python train.py --dataset="photos of plants and fungi (iNaturalist)" --encoder_stem="single" --text_encoder_width=320 --text_encoder_layers=12 --text_encoder_norm_position="pre" --text_encoder_activation="gelu" --text_encoder_head_dim=64 --text_encoder_parallel_block=false --muon_scale="spectral" --lr_schedule="wsd" --decay_fraction=0.2
Rows from block 8 of the text encoder, named by matrix and row number. Rows with one number belong to one attention dimension. Each number is 128 + 32 x the weight over the matrix's rms, rounded and kept within 0 to 255. All counts start at 0. Numbers have three digits each.
# v: attention value (text_encoder.blocks.8.attn.v.weight, 320x320), inputs 240-319
# proj: attention output (text_encoder.blocks.8.attn.proj.weight, 320x320, transposed), outputs 240-319
v.62:120183161130155161137078145138149129157161103121185170066095162103157116148119134108105176111101108080100126135088047153127128159160119151187124153144132140097137097177139176150132184129130142163117140200184132087149128144096111152086144111
proj.62:157111100142137087146131148108075170175139147098140097113177124162074184166116124117118106064104148136164163178155198049160157115097159109105145146116095137147148154098130109097191116158149110093137081110177120150068176072176167108172125108
v.63:099148183122132095091150092151145101110119127127129112091152109156103142105134151157129150141127131128154125119117154149140113077105101136144114151131127119138130152154115116139183102123167136120105120183160110136137100095139153131128197110
proj.63:189161106131095137150062108137112155125161129128141118120136134143121151107122129119142109149097133176119127056139110096114150150144118129087117065168134094168124137160148131093066096142126113128148103114081113125070139190099135119122104109
v.64:133128148074136081108113113101147143134152113171134116122139133102095127128123154085093118126123106106172159116107099176155152132149156097108099105147124164106139104072143122138133082108136117116096113161132130129148147120104167196060143140
proj.64:064121128112082103182159160140111095107072142125093169132123125126130118123081140163159150118118105125142109139086120093172136082126144141107169151095082138107151139178137123133164153108139130130136099115112108142096113113162085140158141127
v.65:156169087142089176108093136070111173128121111129147114091156131155132164139109122128141108166136124095130123163193255138117100102091092137138130144136117103095114110174098114106136193115120117137101112146125103160196120090140108157166109113
proj.65:098114140134182078121117128115088087125225085144096116106081087098137118140181143168074127081113160115115158141118071127110096148144147160133104126121140160162151151096131152173112114109128133148112123116132146120120140150023152066111147155
v.66:082106119091137123132158145095112122115098048148114099149130139098145142176128102123122104148139138099109125129147180138143089135128136169092093101105142118150140143097112107112139164125165073145141102125142111147141129060131139182066130160
proj.66:158142127121120152114098062129127099106159188105097140141132125141171104154105129155110167103079069110137120128115068128157160113082168112169127138139133138136116170177146117154111126147117185097109089097115139117166143135096163095168166111
v.67:115097161106106144110160146104161132167140077103097120100153146177091136170102148128135107150116164164078159153167202132116090176073144156108093078124094108140124083096112105142168112112149106107168156133124127154108129053101155178146163131
proj.67:093164144131144118179134101079112067034175159113128115111094133111184131119186082141088087113089080131138112163093078129127183141125137195124162131154108154162171145139094095177067131146094089094059072105115150120171158100101125045142100149
v.68:163172108101192081103148094119140122114127167119141161117151087076076116138117155048137106178162074136141160119142123104113119128109142175224168063124131150128188148173141077065155175125136117112139172148085146168085116122122065220122142123
proj.68:108114146150128110164133129099155099120188111187114133196140129182152191145197129189151125107088160102144086110134154146114191064134056103088095182107093120139090163075114110147127142140157118146108113109129105118183140179108146040145091166
v.69:129123170110144074165123204133133121151106095168096190144154167123134140127126143139117124112118133124094134123090184167110145165111101144136126105106116101121106072187141136128110184102175060183154076110107135120136154177060154153108106189
proj.69:127046091125144106082145089192148117089138112100124126101185099051094123115086136124139159133119111170114055124096033110120077100152157116169146202131157116176119114147135119146207140101098188116118164104165075143137094058147136185114198081
v.70:127154142150146144174119103081139160136136150136122111121119132150168150145121135159121141130129131106128115125121087150098171109156084086113096123173127108144157153104136154154103110098117146100104127130151172112124131151126126158143127088
proj.70:152156132162137140098134159175115127134099085137148099075122152116102077111136113100156116135160135097080154126128184088155106170124174137121122117142092136071143089158130123151137126126119078133181094171116107125124119120140131154128094128
v.71:147118089144107113124120137149128178137124105148126121119076121184139092135131159113178118109123132119159128076171172199174156137104140116140128138084156144095093113163083129132118080106131182172140144135168109075151129166107112100120164142
proj.71:078120121122122105120090183103162082163139152064115161109110136112096159028114161128130095119159125175100170162068125121099083118133147140158178133174096026133126149132131124135197102139110119081156121167101141159110094139105146151104128104
v.72:142148067127128124167097120122065119129102115154155149133085116105112141149105165059152087129070144120124171124089157140104200105141112138155173079104155195092179158132098217087160202162179120139055118147115114174114117169139112169086067111
proj.72:119162117162143093127113097150132135154128158170131099151180099144054135121142144155143159122156154102117064145163168108120045117121115132152091228107085099107099164098105105165177132179167154151210115135195135120182149145180141140151122190
v.73:120099110152155092127130136121105140134161093116130116122140078161156131122160095113137070103121106106120173114110158125142150117120123156152101159139154119157117136136150145148143229128173157128130105165162133091141099141121137129068137111
proj.73:117162127094103138098139110149144115128154154168145150165124134125114086152116171167131103122126120164163112131102081123131110064146105148119126081121111112108125178164142138116136135102108159135134149091149106138170119138114088137165158128
v.74:083143093140129153130117123139104112122134118150119087112086041132152132138168074123109128188133137093139111153119123124113137088115142141153123179157134145152159136098119124138159155107129183137088130123146122102133150123161100147158155105
proj.74:170187109070142133119143130137138157130185158119129167134095166151146097129104155172167062105138156145157167110130119110138101127126088116116150049155109130102088155126153143099104128142131144152186146166110122159126088187076118127116096115
v.75:113130107102129136157104155144129108151109085138106147138095173105091117124127153115137155121114143170120121162132149130097178107117132130083138142137121135094119137174139166146097109105125070124162135147092134150092139167063215091119047201
proj.75:138102095093135140126099068126100180146106183096118117122186112110087132077093144115113139172091144177122068093142112140141102129152132069177196152101118126148103119146146133107182113163113164133113137091175105126158151040169139168191207047
v.76:125181078088126134113149120145103158127134143123143100086154099150134135115115157099132152165130130070110147090126135157145157133127158137175114166078123130105136128136151132108139127134117154214110117132130132127145115085181085164057142146
proj.76:136089097145110065117118157171140094152129067151084204112122162088106140106121142135151162102146094148127130138149113078114076071136086116097108113122125120156129172131123099124176140143159156054129140116116059137102119164092169133158163133
v.77:136129129131109125101171161102090134118136162101143115120151153140116130078126120154165154112139087140097113183117143133158124103105168131152117156167106093159107114148126129127124154112134122108169142120100118103141119139129148106187113151
proj.77:097112137105131142145110136137104143123154072147140112091122109094136134166125115137110130098136155144150137079194127155101161158152096132127130079111168141144121105135107122139113133106102131147052146093126112101107126128092138157092156120
v.78:111141114106086163159183150070125146102101098120097077128153175163142157157093165136163158119130167104061058132139177139139138125080132101120098113139071094156089131105105128142126117094184110126127130095122148165140143083119131074199166119
proj.78:147151135167168115127058158158080109127165108085131070032071108045115141126211067106116111121091117149075188121197147164105140181188130142123119116124175154146120070149115148179107124131100123109093120161132121088100138137085135121136108139
v.79:142096134099164082108134185110123108126142135108139140078162068131103159116132125112131111166135118157094167158069144134135133141124128139204125125181143140162130104172147106098158192065143108183154141100143105091120116146128093200098094130
proj.79:109142157122098120144178093147146127084163101195114165163149132163141134150132098177117106115142146129179076103098065083116137070127048129080152096138114139105124163130120094153171158110110167117112134104129121180158123125118123104114101115
v.80:161135096146142095184119130095132124148094113133065079156119119070124124115154111086180144105105108133123092172185130102123193111104123125132106097135105121146121177219113131140142178135124139062171151196138141115114125149087094094171120135
proj.80:127171192130149169125064090133091149178205177131140120099101106165120122108203128140159056144118183165090163052170174220096165106193100105195158126131132124123093061082169167123119082087123151162059099092182141108164157175045131105165110113
v.81:135115137139161100125203101114136166113160134124166132094184135150074123087100134089150105067115099109087124121069070103147170123118155098133130105139122125155089078088168143160149126140201114096102124086114173111133106131077174088122121090
proj.81:094145117146092110174133191164084089143074120148148118158111124097141164209148116116103114141108125151143120119155106145126129125159110145085129167142097179116145124184106120106111155119140091144148129125147110114119132136190104173144127156
v.82:125094119090126148076097100132126157163142112132195154098154104222079118065098184105092069098134148137101186116079135118094147124130120160119118047111147155137134068102124166153149148107151195082148124130158137132126121202094170127118039084
proj.82:054132135169070140170170150135111064078062116172145093221150141093110153153135127123085141109156144146179078199085107139114119150146124141075147182162050150113162132147073086118162151195123077170123094109112151143158147059230083124108131201
v.83:101043154160095076148136164160104134147165104187132117137113090168180131122144107189141100073116139133162102165068128191190136160122136077114058112151143130119112113101095141134138100110105180117166119072174133092148132143127132057166137093
proj.83:084137138093091209109123164158130107108079171070154162101101157113148091126098130101142079099173125166162202102108119166100118160160154173108170099169132086122160099159113132131126121119134108142082100145048195180104125122158088171083106118
v.84:168156124125150153085187127128148154132101176093110142081135168127067118139115127123156113139138171146135154126119088100127121167152144108177159157075133100116134155148116149097161090152151159171063173080107115080101105125147092160140150149
proj.84:102078124142159079189121136109142125107149114165098157151148120139099141108116133171151185124148086079115080140121157071144114126062123099103094131127109127113117124066119087086129107084149109102142144133139134140116151187130178143092060132
v.85:112115122134134105173076126137129108130137122136130134126112107151171135114151115118117148137122138139151121128116125120107155130138119105114131098153164127131122116104153122151139115098130155117133125147128157155111130127109186115126128081
proj.85:168176124123091154091155102134108153144127146132136146134126137138114074106120144113090078148120148145141144122091145123149138120170121140097141104123098136127144141165136147158096111169110092152158156149107113119175129113144031132187131108
v.86:093110144126110157110163088138144146138137109110141097089162130213107138141091141138123085110105159129109165082136183156145079152098146168105100144063136136118108087092115120100118126175150140182109148083137095120170090061166093093117135126
proj.86:110113125152134081140147183106136075140112089115109133162124141074161197127185085097109164094139090133135124168121086146077144149117115178108111154166144163159132141126107120149157151152149120074082085136139144141050136118109163109064106173
v.87:113131138144119132137130125147127154174106094158096115112135109172111114143103114120119110101096144120152145108121131152129135159139098125094104096065168113069146103145131162132175108153141143144107111094135115137120097104117120126096144111
proj.87:123121084138143086140116153137143095127099155107144164168130121103131128119123123131127118129142103137125133158110109122141095121095185149183135184167087113154148174121123116108104101157169110100143103142107129134141157124143157136125111166
v.88:159110106147146073167110096106138137136135066132083107142061059098133090130197119068149152104091091123174126087130119145128177174111123126120111097102177157093127147115133155112160087122164166091141123153159150159127104132073142134083160102
proj.88:081186147119126179155099153102104095188138220105146148160151120194101107084117160158139048164097137163121167116106175159170152081145124136174195131154078082086097145161111154167067118136137055132132094157143129115190145162137091139224087108
v.89:139127153109190137128196105131160111114090174100118116126170122116165168117131083144130143180160137131090114109096079072096108118163102131119155184182084063211111141068153090141120174137108101133099182096097166095138109096126142160148184106
proj.89:200127159133124143104146127128106168101137085180147093152116143153160105209149151126132138114124102052154115130163142093168142136118149156090083012130164211065099136148141165100075142069100109136150125135140121118073085117149083095167120140
v.90:139130122132162128119163118154177142125122088128130076089145087150107094142107139148154112138164205146182088133158135066169136141134134094115119094103127101064152189126137088119134111141058178100137175107111134148127128076140108125142150100
proj.90:133123145103103126116071140124106114164132156148147130169053141141125112111182184082094118128125125066136183144137167174126121118149144131083132099168131127121125137131124151078104115109195094118073082122093157114136165175128153058165071164
v.91:147091158113133135140142145118139141153128080110123072081156103173111138114119149110170128115104165170115081132152126106114103162133132105057113157119112120158135120102132119153163096123135089118147137107113123113115110097089165086168151121
proj.91:148190137113131119154115107139075111113144153103150127109086138106155149131155126092092099159114118154120160132135104161120150123151122153133168075196114157124100145167100147128113121129111138084111095155122145133111143113115133110142118122
v.92:061128135080112117106111158165145086122140099166125099090156084127071155117129096093047147196095146116101172143111145165119136148109133163127109154115110167122131072072166108111140113109140143177081093092153098134179144081142102164104121152
proj.92:147140098096099110133165101149119131126174101136066193122126154139178128115073089172171126118139128158186076112133058081153098086100027106090183128134149189151127152114150109144173189146157164097119136150127059172094112139123113119064124109
v.93:120119195131124110170146132133158113121157128123089146083136088119133127114145158100158101092127110197151138099116099160128137171139109089121112159126144127111163174098160132122140082121117133112139098106131162141097096135092112105135167125
proj.93:124173139102154138137127139136132139142109138123135128127146138167147165125132102100157144181088113149113124095136172134114147087121108144099143112105120125126096126117112162143116127139150108118092134157124123154109149098147097136128055107
v.94:094172123178111124131112104144071144128157112130129122130100037145132092118184115154152080107080108125156078131113106141184128102107135093105117212139172175047150100141163152120160120145136145107171120099106137136195058088132130051097120067
proj.94:127166118089162116147164180171114162193077167137145203138111133133148129169112145076107128148131151149106198093141167138042094119111117154170139083126124135212125165110123141152120058192198122131108117067108123155066128087122091180166166136
v.95:091114148152112107152103101133119129101139176139186117086137124156131154092130135132108059132119123122147148153129123128138108088170150105163113156150145140136114109097160087110120146129163129112061112081093146114210110131121128075182106079
proj.95:133106153109108122126201197167090152146138046163092145149150147122174141195122131102166169101140170110129131078129135150094155170126106136050098129087167211126117088122162165147144166126147124205084156147132102141018123141129078169060131142
v.96:054094153117149130135158162142107069086097063142096106148132085133126130179140128121121125175126189137088098137081140143122147139133114150085131119142114138127147137141134173119122155115149100164168104040165118122106128136109155116143088125
proj.96:155186100098107162094094085169142188143098208127162126145125129140130136144104089130106096147096105112147103146142113081160116130059123075164162095136170132126093140141134109106154117180147153091123104160148148160150141067190125121168115082
v.97:102121149126091132134072151147106143102122098168153127131133127126170125058125160151094086098118137146159158138156137097167126094189106138115123110115152138087134139128137098130128122137109137119096067148136129151159150119145078119101094108
proj.97:159143144102105123078149093159127152137115078139112136143164105132122113166103151061099187156176160094117136124126118140077121122109141124100098172111161153143145135137123145156159148158154180142110151115139119145081121100146123107089134169
v.98:156142117127095179119113123127145106107139132087144163094159132089123117116106165110154133129143138154117143135170174129165098133100126107098157123120111134103122141128149128154164083114089113123166133121140136172129109085132129114137120126
proj.98:120154168130128116153157128092125123149139139131106143114082098155179189138186114094075127157118108115143121125109107120085128124149111148123100130116125171176135148094101108154094120161118109104084095121103157148116156103112102072126121121
v.99:050137168133132087195062153161109126148130102173117126159049117099147108157166127155090131143090124126185108118132071159145138118173154125064120116128166162055190139094147131160092108114109100091135083149095156086101128150115192180060118139
proj.99:198142071080115159101158099179139173117079175110140167109177163139119042111000184098209145126159127127115155086131185102169142095079179087192171134113145103145106149183182109111139139181167147117118120118141058133140118089188129213183214091
v.100:124120131105122135125142168151125140167152118186131151110125140145135151164169116129108126129138128099112138126076140180087163142092172182157105114099157110149124095129100109140100120105187110203115130119099143140083136124124156137086128183
proj.100:109064051143154123126116116143157082080121149048112150126192149090105134088061119190171157108089102224165104114119054130164058105142113111116167163151113080160132144150146124132163123150108139104184196130148106152163102118109139175126163094
v.101:085132108156165151114136124131106133101131116118145120115097089134096127178127141096162108163145192128137111083141141138125115083116147122081182177134126166105165143066132145139094140114129101157095138106105146060139121139130149157095143158
proj.101:166155117113121087151136141136136129133073156122128119128101137108125147118098158141150170113106062092108125181118136066143089116096138128134159059137112124110065170165146122105165142148152133076182080125140097150090079106154170168169139111
v.102:069139077092114139165097155100116102146075114173104087153106156103146191189110086170082183172102186085066061164178178170099105107080135162077116139172082153168101114127106098135082142122097054139123137145154096152165141077167100140160114190
proj.102:199126165154140160090143071138093166119177123063091140079124108116206112104170068136151138090149129136127156101146090125116127188139120112181149111128190169116110078096194135170157123104111194125118113128150153131087109142054146087081192080
v.103:170158098123155096093138104130154136111173101114079140161098090089096102153166104081134158152151084081147149100160131134143125139050186142191147141148113184091107113134119122111123105133131151156134165218140117126112144103125098185046196179
proj.103:065134113102143087181135178070163079139141182123116150139099131135093129081135153186130048114077119181117140157104097123149128054179082130138150108126085060140130160143118122104107143098131115107172141079137117121158096188069145086197117114
v.104:149130139155090187125097117073173135183147103147129145150110183124121132188160123148121144106113107085091139119086157174071186152092115128118066094130143108181081131137113166150129083120213123118141116124141147191132127103097153119122101121
proj.104:102100103181204172165116113137128069121162170079148073056145099113139103055169080149168098148083123190123130100116121154174083155144127146180177190144102133081160089125139118201098124128116072150137125170168120095200124106121115171139150093
v.105:094084133145081098135120115161110140149150119157109104154116154155178121119122114156122132077093089124176139137127133161137149149133136136120086078112131124109113122151076137140126108152133160100111112140129136128093128130132135097164158128
proj.105:093121112100115143124112167087141121102100146073149151149139118105121119137115145138151088123161148172158158116140135184123160131148181152151129159102155082143157115143137122124094122133120121159090129135128157141126143129144085126125151135
v.106:114087181116173125152138143103141121152125122139080146135132127172141156177133139128143100147132163138096177067077166183075153173138073151110080146126129106155131106113131180142086155123185129202161115102137153080133113134080160165095133134
proj.106:126138108126134090097138127159154114095104142123120123118131168101107092081122129120154129126119051150114079202079089071141110095122179171139176097149107119127129130164137145137207120104081111080152083127156113164134110040170112162197130073
v.107:140095164104142110156128162143148111133124162134118140162169147075128149112106150138119113124151160125127125124149112116137113127147118110132116103146075127161154157128139082166107145150072092094113127195122181121080165121146078155125180126
proj.107:182133126123121118096143093157142151091155071128131114070093148107134096131110144096179136106149091117128139124128132133129153082172129113088125128121141108113125131145138143086148155067113171108113135105127080100147121148107160092125133137
v.108:161100124113130119117125130159126127119158135154150136126111136121145100101137139141151115113145133132172116149109080122143153121180151083135129106134159133118128166134100123130146088121091144118136138120114153125113130149136173116148111103
proj.108:099123132128078159122121125112115139145071161125127156147144140156091115126093169113109142126154160124152152100121154138139124116128146117087125138120107089124152111141112132106131099127140121165133132120097162158123152133172085138135126116
v.109:103102123075111112137098132153124142138139100182141098105118106196099149102117174107113084117122147157176165147127145127083172109170134135136111087107168161114157138144089134110110143113147127124095108100121141137105129180105175109140070101
proj.109:095117101152095131130101119118122123145082136104127125177179167113092130112091136144150134114129179158152091124130108146161108130107132096092157184119090086149147138146140132110200124186151131156134132158141118170136136112192127139110124148
v.110:140080155151119103177112145127151082142118176153117157104113139109147116134153127082179117126097125160144144157121155163129155164161136102165140135107147112128126133156117156106142114138160116173118134100085120131122138120091126111194140134
proj.110:121138135088148097116139147146109165102166126105129149110131136139104167098116146129154104122121135151101119089126136162098144136159139158129149134133141129129079097108131174145134129085108124152117152164143148127109127142111125179140099098
v.111:131117147133091082100107136158097148100161150135125104121097108166167118106152111141121126122122106140206125112155106129152110145154153096165133158098152137109113113109102120108145090126135181158095095090150104082157131158159095081171179098
proj.111:087142123107110118143143172102148112142116096094127149115122139137119128123082153121149116123173152150118158135145127131122120138095131141104105105131158094153148118118124125112115139125146120147132159187099135159052096187129126157061083151
v.112:162132116079164081160165121139148077113102124102064138144062112061124106211164122056146175145141111138165109074100113164136129203104135120147197135101146137105141159171099155057144107103125081193157167097148082161085134179109133137119161187
proj.112:103130120146157151134082112095165139161133227123149110152177101208093176036140136188149093185050132125116087107140159089189113089120124072203109153123121053114039139092132135121117112145138141115165153202120167111168122142143135132174105091
v.113:186092128141187098156159132084134156152078097105081104118087145148177157159126108127156118086096165152129137072130135116114132153151060097090141208137150103122108136144134173144121159139147100169097135148142108065138105174090113130083141178
proj.113:147161164110179101101127106152093131117146163154109090141161085132069094098140183148108156172140084099061096192068131072116074138141227191179111100157090140044076137163141173126163120037092173140216120118183192138108112104131135157176130104
v.114:134132125137094118119109134115111145107126119114094102177098131126142128087127131125128176082104107116152128126127104157147163134126128104115109139134129147126097115147108205144115073122128176116147108134209118095136149199125096082134112138
proj.114:084145136133115155153113159125138134169077128114139120093135109114095123095108115121134078153171158159108145142161137107118109148114135115178151133136110088115138091114106099110154130135123121117137105166132143145108105110156142147094114120
v.115:123059148175177093122171117095066097114171133071138168167127104127120106150108145087181065126106128128094190143047115117183110139127109113123129123167143104155140099084143154140192218155164101093166138115119125120149082105112147131088157064
proj.115:088206127101080122133156130175142130079107168198176127162140129142130111215156095138060118117107065074145062145141154090087176102118118194147114148076126163109142198164085120160097107157108163127155071087123155141155176075216059103216139149
v.116:106141154109102156108162162146137164131130125096146128130172158151137145095143187170111080123155090136105164130126138090140093131119197190159081111095114087145137135100121088124095136123150134119180161125084161112113119068141140142077115128
proj.116:143067137146123155132109120128129081086135090148117139107123165092135126175113117105161180101102102137147142096154125169123171092136082119056121122109172145198152135168116094151148151154109119087022115052117069137142137095126137124145192155
v.117:087175138057123122133149159119113131106124141135109127114180172123099156124102139155075130134125120131098099108150112125139107164147146118146117122110072127135126091089128118114110129133131122109138082094142107127144125109173087149145116151
proj.117:161102135149116112117154124136136140114160056120075148105128109123165120153114083119160187099158130114137115120154113106133137127086098096099109169119187148160131113089153089152159148124133163114084155127123103122091149157119128110019132123
v.118:140091154138118144088133185125102172148106091164121122135134161172140150166097113158124105138110185117137178151128152123089096150152113154109095065076143093149128097143077133114165126138163120178087130086126111085128137103130111186112152128
proj.118:118098108151124095138107099110160071053122156091127139132118122099139097130091119165121141095165059110142104189071063096168106155047198155159136168172129110113191166145128092137130115104099115081163074126121152168140129132131173102099107150
v.119:064134180102138152126145139175130074131106097114101114143152127097091141161127105120093137168131191150109114112182110108111062148150137159073145188079073148124176131107162113140103134180111072144172100143111076101140155111144134142112137212
proj.119:199120112097136093092133086131145194123120149112115137116105145113162148117087124089151177139109072115097095171112110124145136117076120093157130087155180149176082108108153121056156142110130179061104125087141105125088114104081187126094160089
v.120:130151110117132148163154129105165120123119088144097118124183170074152129173141096211115164114167114121111039151113144124154144126091139114101082086181096089100086167148145094145072102137094091097188144128101173202104133048105185120141103146
proj.120:150079148115152189096094103112106141165137189112140132118067099125155091122177154082085103155094148129150206069152093187139146134196142115122131117125165140163157075155162154119071093076156080134036147070121155075167155129077092108181167082
v.121:149198076135101154100125126097145167137144141118139051044118089163104132102142109122131187122125112120142105153169144126124141088069177137143120161115157137124118131131136150091144045081139179139105183097146130106128106105133134087168116110
proj.121:118122147162137146207089160102076076205141095103122149086079153130156171073150105139151105132127168197110177082165120158134111175146053112103176059168093149136140101114139129156120131120139042106096103177110089128109111189054179167076055148
v.122:096129157147151062135132142149132129163126129162108105127128119173166128145140119175117103149107121146135109154089131163162150156133153100131070113130133087113127123121153100116126128115120173126160157079143118109145109098124124136160155092
proj.122:107108140103104194107140117160126130100137133131127159108134153126150092129131134123152092111157154112136155095129148144095146137125128168107143161122142146138148116150125108165140117117160133152061108122090143144108150125172091112125135132
v.123:118115175053160083069171149116140122108111139132124122134191173134132153178095108171114107134154162129138146109148177154132056162136142156175086111098073102179133105200085046066118146160128107144167156099124079124128138076156064178162148164
proj.123:133041140138132104111136118110184133064202060121080141122088115079175144120153110160156163092123090112137098146095063132124172111107124112079091162119179109150130138103170108152172145064110157111033132124112137129097124140086165044036140121
v.124:140144127137156157105141107141125148167102113124107126127082118150129117178127086121119165150099153112127124095152119123105108126095102144086161172110134120124135097114137148138143104150145113168093151151116097114121136105138124159099181150
proj.124:167176089127189067129125124105129120092136155108151105133123113118115120091135150141111109144127089121088138204099131083138090136117176175197130089174103130104114170142119135117106126122099120096233124147141151108126088115114156121166128151
v.125:112127130122134114188111166117105101123096138159111115167068150112140168191130103158117146134119166123148078131132143138087119127131139132117138125137125176134162165141119176102073127128140074143119112111107134129094151145133142145151079145
proj.125:199121114155182148095111100159141186139121142085143095070139123107115085087092137113186128110131115133088165136146152128174120180120166088159133108152161081111102099122168131122146146111139114117142136161156123100171103130125177187134148089
v.126:157141135148110139133127129103131176096159099131130124095121112073053107111127160097171090083130143124168152109159103135165132126153111098141134159104156189069146171141118166126147120139128133121072062171144132093138104171135056140072118151
proj.126:083152130109162051175111159150120095166109123146101143122144115162104137129110116136157197131145107134076123130116145107123074091101118100142120145128105089112111127086132130092164150099195173110157121100164129168110144180094194170090067141
v.127:108089132122141096119143146105090091133129137095134142167048087148115110183148122139137120144076139119098131119022112148145143172114115112174110142150161154157134117131112200094171157099173161165157156083150078132122111146162123143117126106
proj.127:126172106133138146137143111150159160083137160163156122126179128154093080099113069177140094122140121125146110130139189080132123107112089142150153120106126092075119159110115100179121138168128161142167134139121159136192145120194091164139118139
v.128:137196160112107131204138166130173072154121166099191113118161126170181157173137141130120112160187151137147173152103090161119138164122080154183137115193085123078106133124118144122143074121117092123137078093102136172117107159147172175131070137
proj.128:120076093143169085098120105112093149107144084147116063123104168144139154107146109100182124108106150089086095076100141110134093172151170160114124113124148120135107112137135085131121154175176138184124189161202139140139145100159149153105085131
v.129:157177139193144113162179156210125099118139145129104152131109111092168153166150132104165122162162109108099101119106111139132146128114137148159087082146092101130079141119168124107131098136108145086176149096137120168095104110163145101091124111
proj.129:083097104113111106133110099087135197144129149150122087127142129125111127123129112130138075090127152132164093108190146123137109155149109109125148147134150155129126147105086117128150151112145116167101106110153120109104132123130118117135106135
v.130:119079112081103107141153125172141149132113113113072107149136132121150123131141109121188202116133100130116159160142182124150117141096162100059101115140145175165135106152145135125115077134092140140113114097164112105172132084138113111154133131
proj.130:138171138145165112146100122132160123143134139134140171124121114126121105108128112101086127188161106147097140111136117148108143093123133135141172136141137114138107210091129153129133136140168114092138144152155150103121107149074158134135154083
v.131:121054108148169155079128078162110083147112147100102155184097133098133112194147140107083114132086115110119140126093105158147173182121167115095141091145130122149032102121154149078044099114117172102109180138151094105103164122182088077108143069
proj.131:123158158140135091166114148117121172112156124122126122144141106125161095137126109186121129115149119133145130174167134086141181074152134104136132141098112095113178143107106159146139159137174094093124061109137183087133127114106137146118169168
v.132:198138140123104138100153144135150101180097065086137119076191121152121123067120148105136109135176172143177199149150138149134128143091102141132125165158104133119120152139142153153131113176152088164125095133121135126150127153061199181178133169
proj.132:128143143126147122129147107097139124092132137112146139136131155137143162145131097096143155136082116124064138153101113140129076099141174154116114098132137098131112142177135096154103097119085175124163175153156136150160144118119101129114118132
v.133:125083122150117063117136171150116135121140134161137140153076123088120128169074114120136065123126127177087138077154125168159120115142139089103091125122145112137199120173136149137135162107096133098119172124138078106072107129145141134139135161
proj.133:079125110170148144121149103157120061138119169121153146107129134142129132118110146147112165146108145105148090109131136098099149120129121159140132120166146157086104106088109124136177096158122169141102086112103150123174134129110106098130076158
v.134:153105090169069127143066187127107122162133131117120148106140122098178159122090151116178141172100070155127132108078143150138162139147134100092149085179102117171160099069131180121145120115110129079137134109132125146100138130142061150147136163
proj.134:078108184121112109111167058137099121122139103155135131113125144139126094113134106144098126062161121083190115103193111104118138096096140133095120175105192167050097187151125129116136114166141084101109121164153151138127149097107094143114100104
v.135:142096112136129157146159187156145213084085144109119120156102132141076069122140183104123115112129141129128080111133170125126115129109112122149114120083136113126152119136104088101123055112190152094182125178151148134108076070171125126168104132
proj.135:129127080126094128126111129123115123141150142192085051150148135119096174153134088179175099108088111099123148157129136159141141175147105142091160151216135108124121159106165124129143113147160124158105168142103099059133171144120139147114097090
v.136:167177105116115074114140144119144143096153171189109097148120125171152161191122129183203162091139129116131149140121129137122089151099178148147101093077123131154163113151128108132084137146135180112155134172123090128100125099145113084093080150
proj.136:126127143148165117170097135129111128148145141104117158123100149103103125118152123064068146198145114131138140104143162102128176140145062148118170150157104085149092184173111131156168219107137114150130121073133125110123080126153156122120124087
v.137:108128138115133137192157100105092133140108130121128085066122164069107121090123133121115128113149135143129100156157132133145111113125128128160119163127153132102184139078118075142165146167096147140147094108075108159132153078125153140168166136
proj.137:093115108118164111062120155135180132140133118148125134110118087150114124107135145138114113145122082139151143090109099130086105130146140105111108143110123140133107144131143151135069102092108105164101142133129127144121119160144112139096103126
v.138:095132177079139078161090137067150196166127086111124093144084127182119109183118127149084119136150189152122149130132122152121106160166132099154146161178151142112162083106152049141136143144101154175139057101102091120144117122122150173131145130
proj.138:169075135162149179081132146145111054116131114091142173105139137087114142098130167133125136178104120091069136117085150109132108137112140147122105111113122075123141139143111158138090119117137141119140199161182145167153148150128148140087075120
v.139:132079160151156165186126167117127116194104158105122102069184119159135129096133131109121136143159104096180179177063165130117113152129158121205121181134098114127074098105129078113121054085148134140104062073128149132130137193146103132100153115
proj.139:071156104151167102045129091080084157121174079141090135135061114171141080120168068107196089118119112139097127081134057091152140129144144158084135098177164089108144139191165140134130178135146124164125241154105125186088123105146156143107093109
v.140:077115139133097108186104111133104090097148089143176081138146082145244154074112114123126107101116121161095096095090106093115129152166057122096163127195126179108216157100111155142199151139111071149188106130062148165082099131106156201123137208
proj.140:144143121127146200084199110151127080112129102125113171081143114096064102133068139126101134149133112096131116136173131099126087079115227125128074130085147135102090064099165097095085102154127112164088171157185108125110167144155092105173124077
v.141:118177180109136101129158164068107139164169093133102125112073103109149106100176106101143114122119131111145176134138152092141123082100172138097098088110140152093105147103135097147127189059118120093118123127105162154198184129137131099143089105
proj.141:184095147069075122105091139139131143125029150152126085109127138151143111122080113098111099126167147144122135103129071125142166191090132135169189169133105151158148150169071156129114099117092148082118075130139116127126093092166130118118128174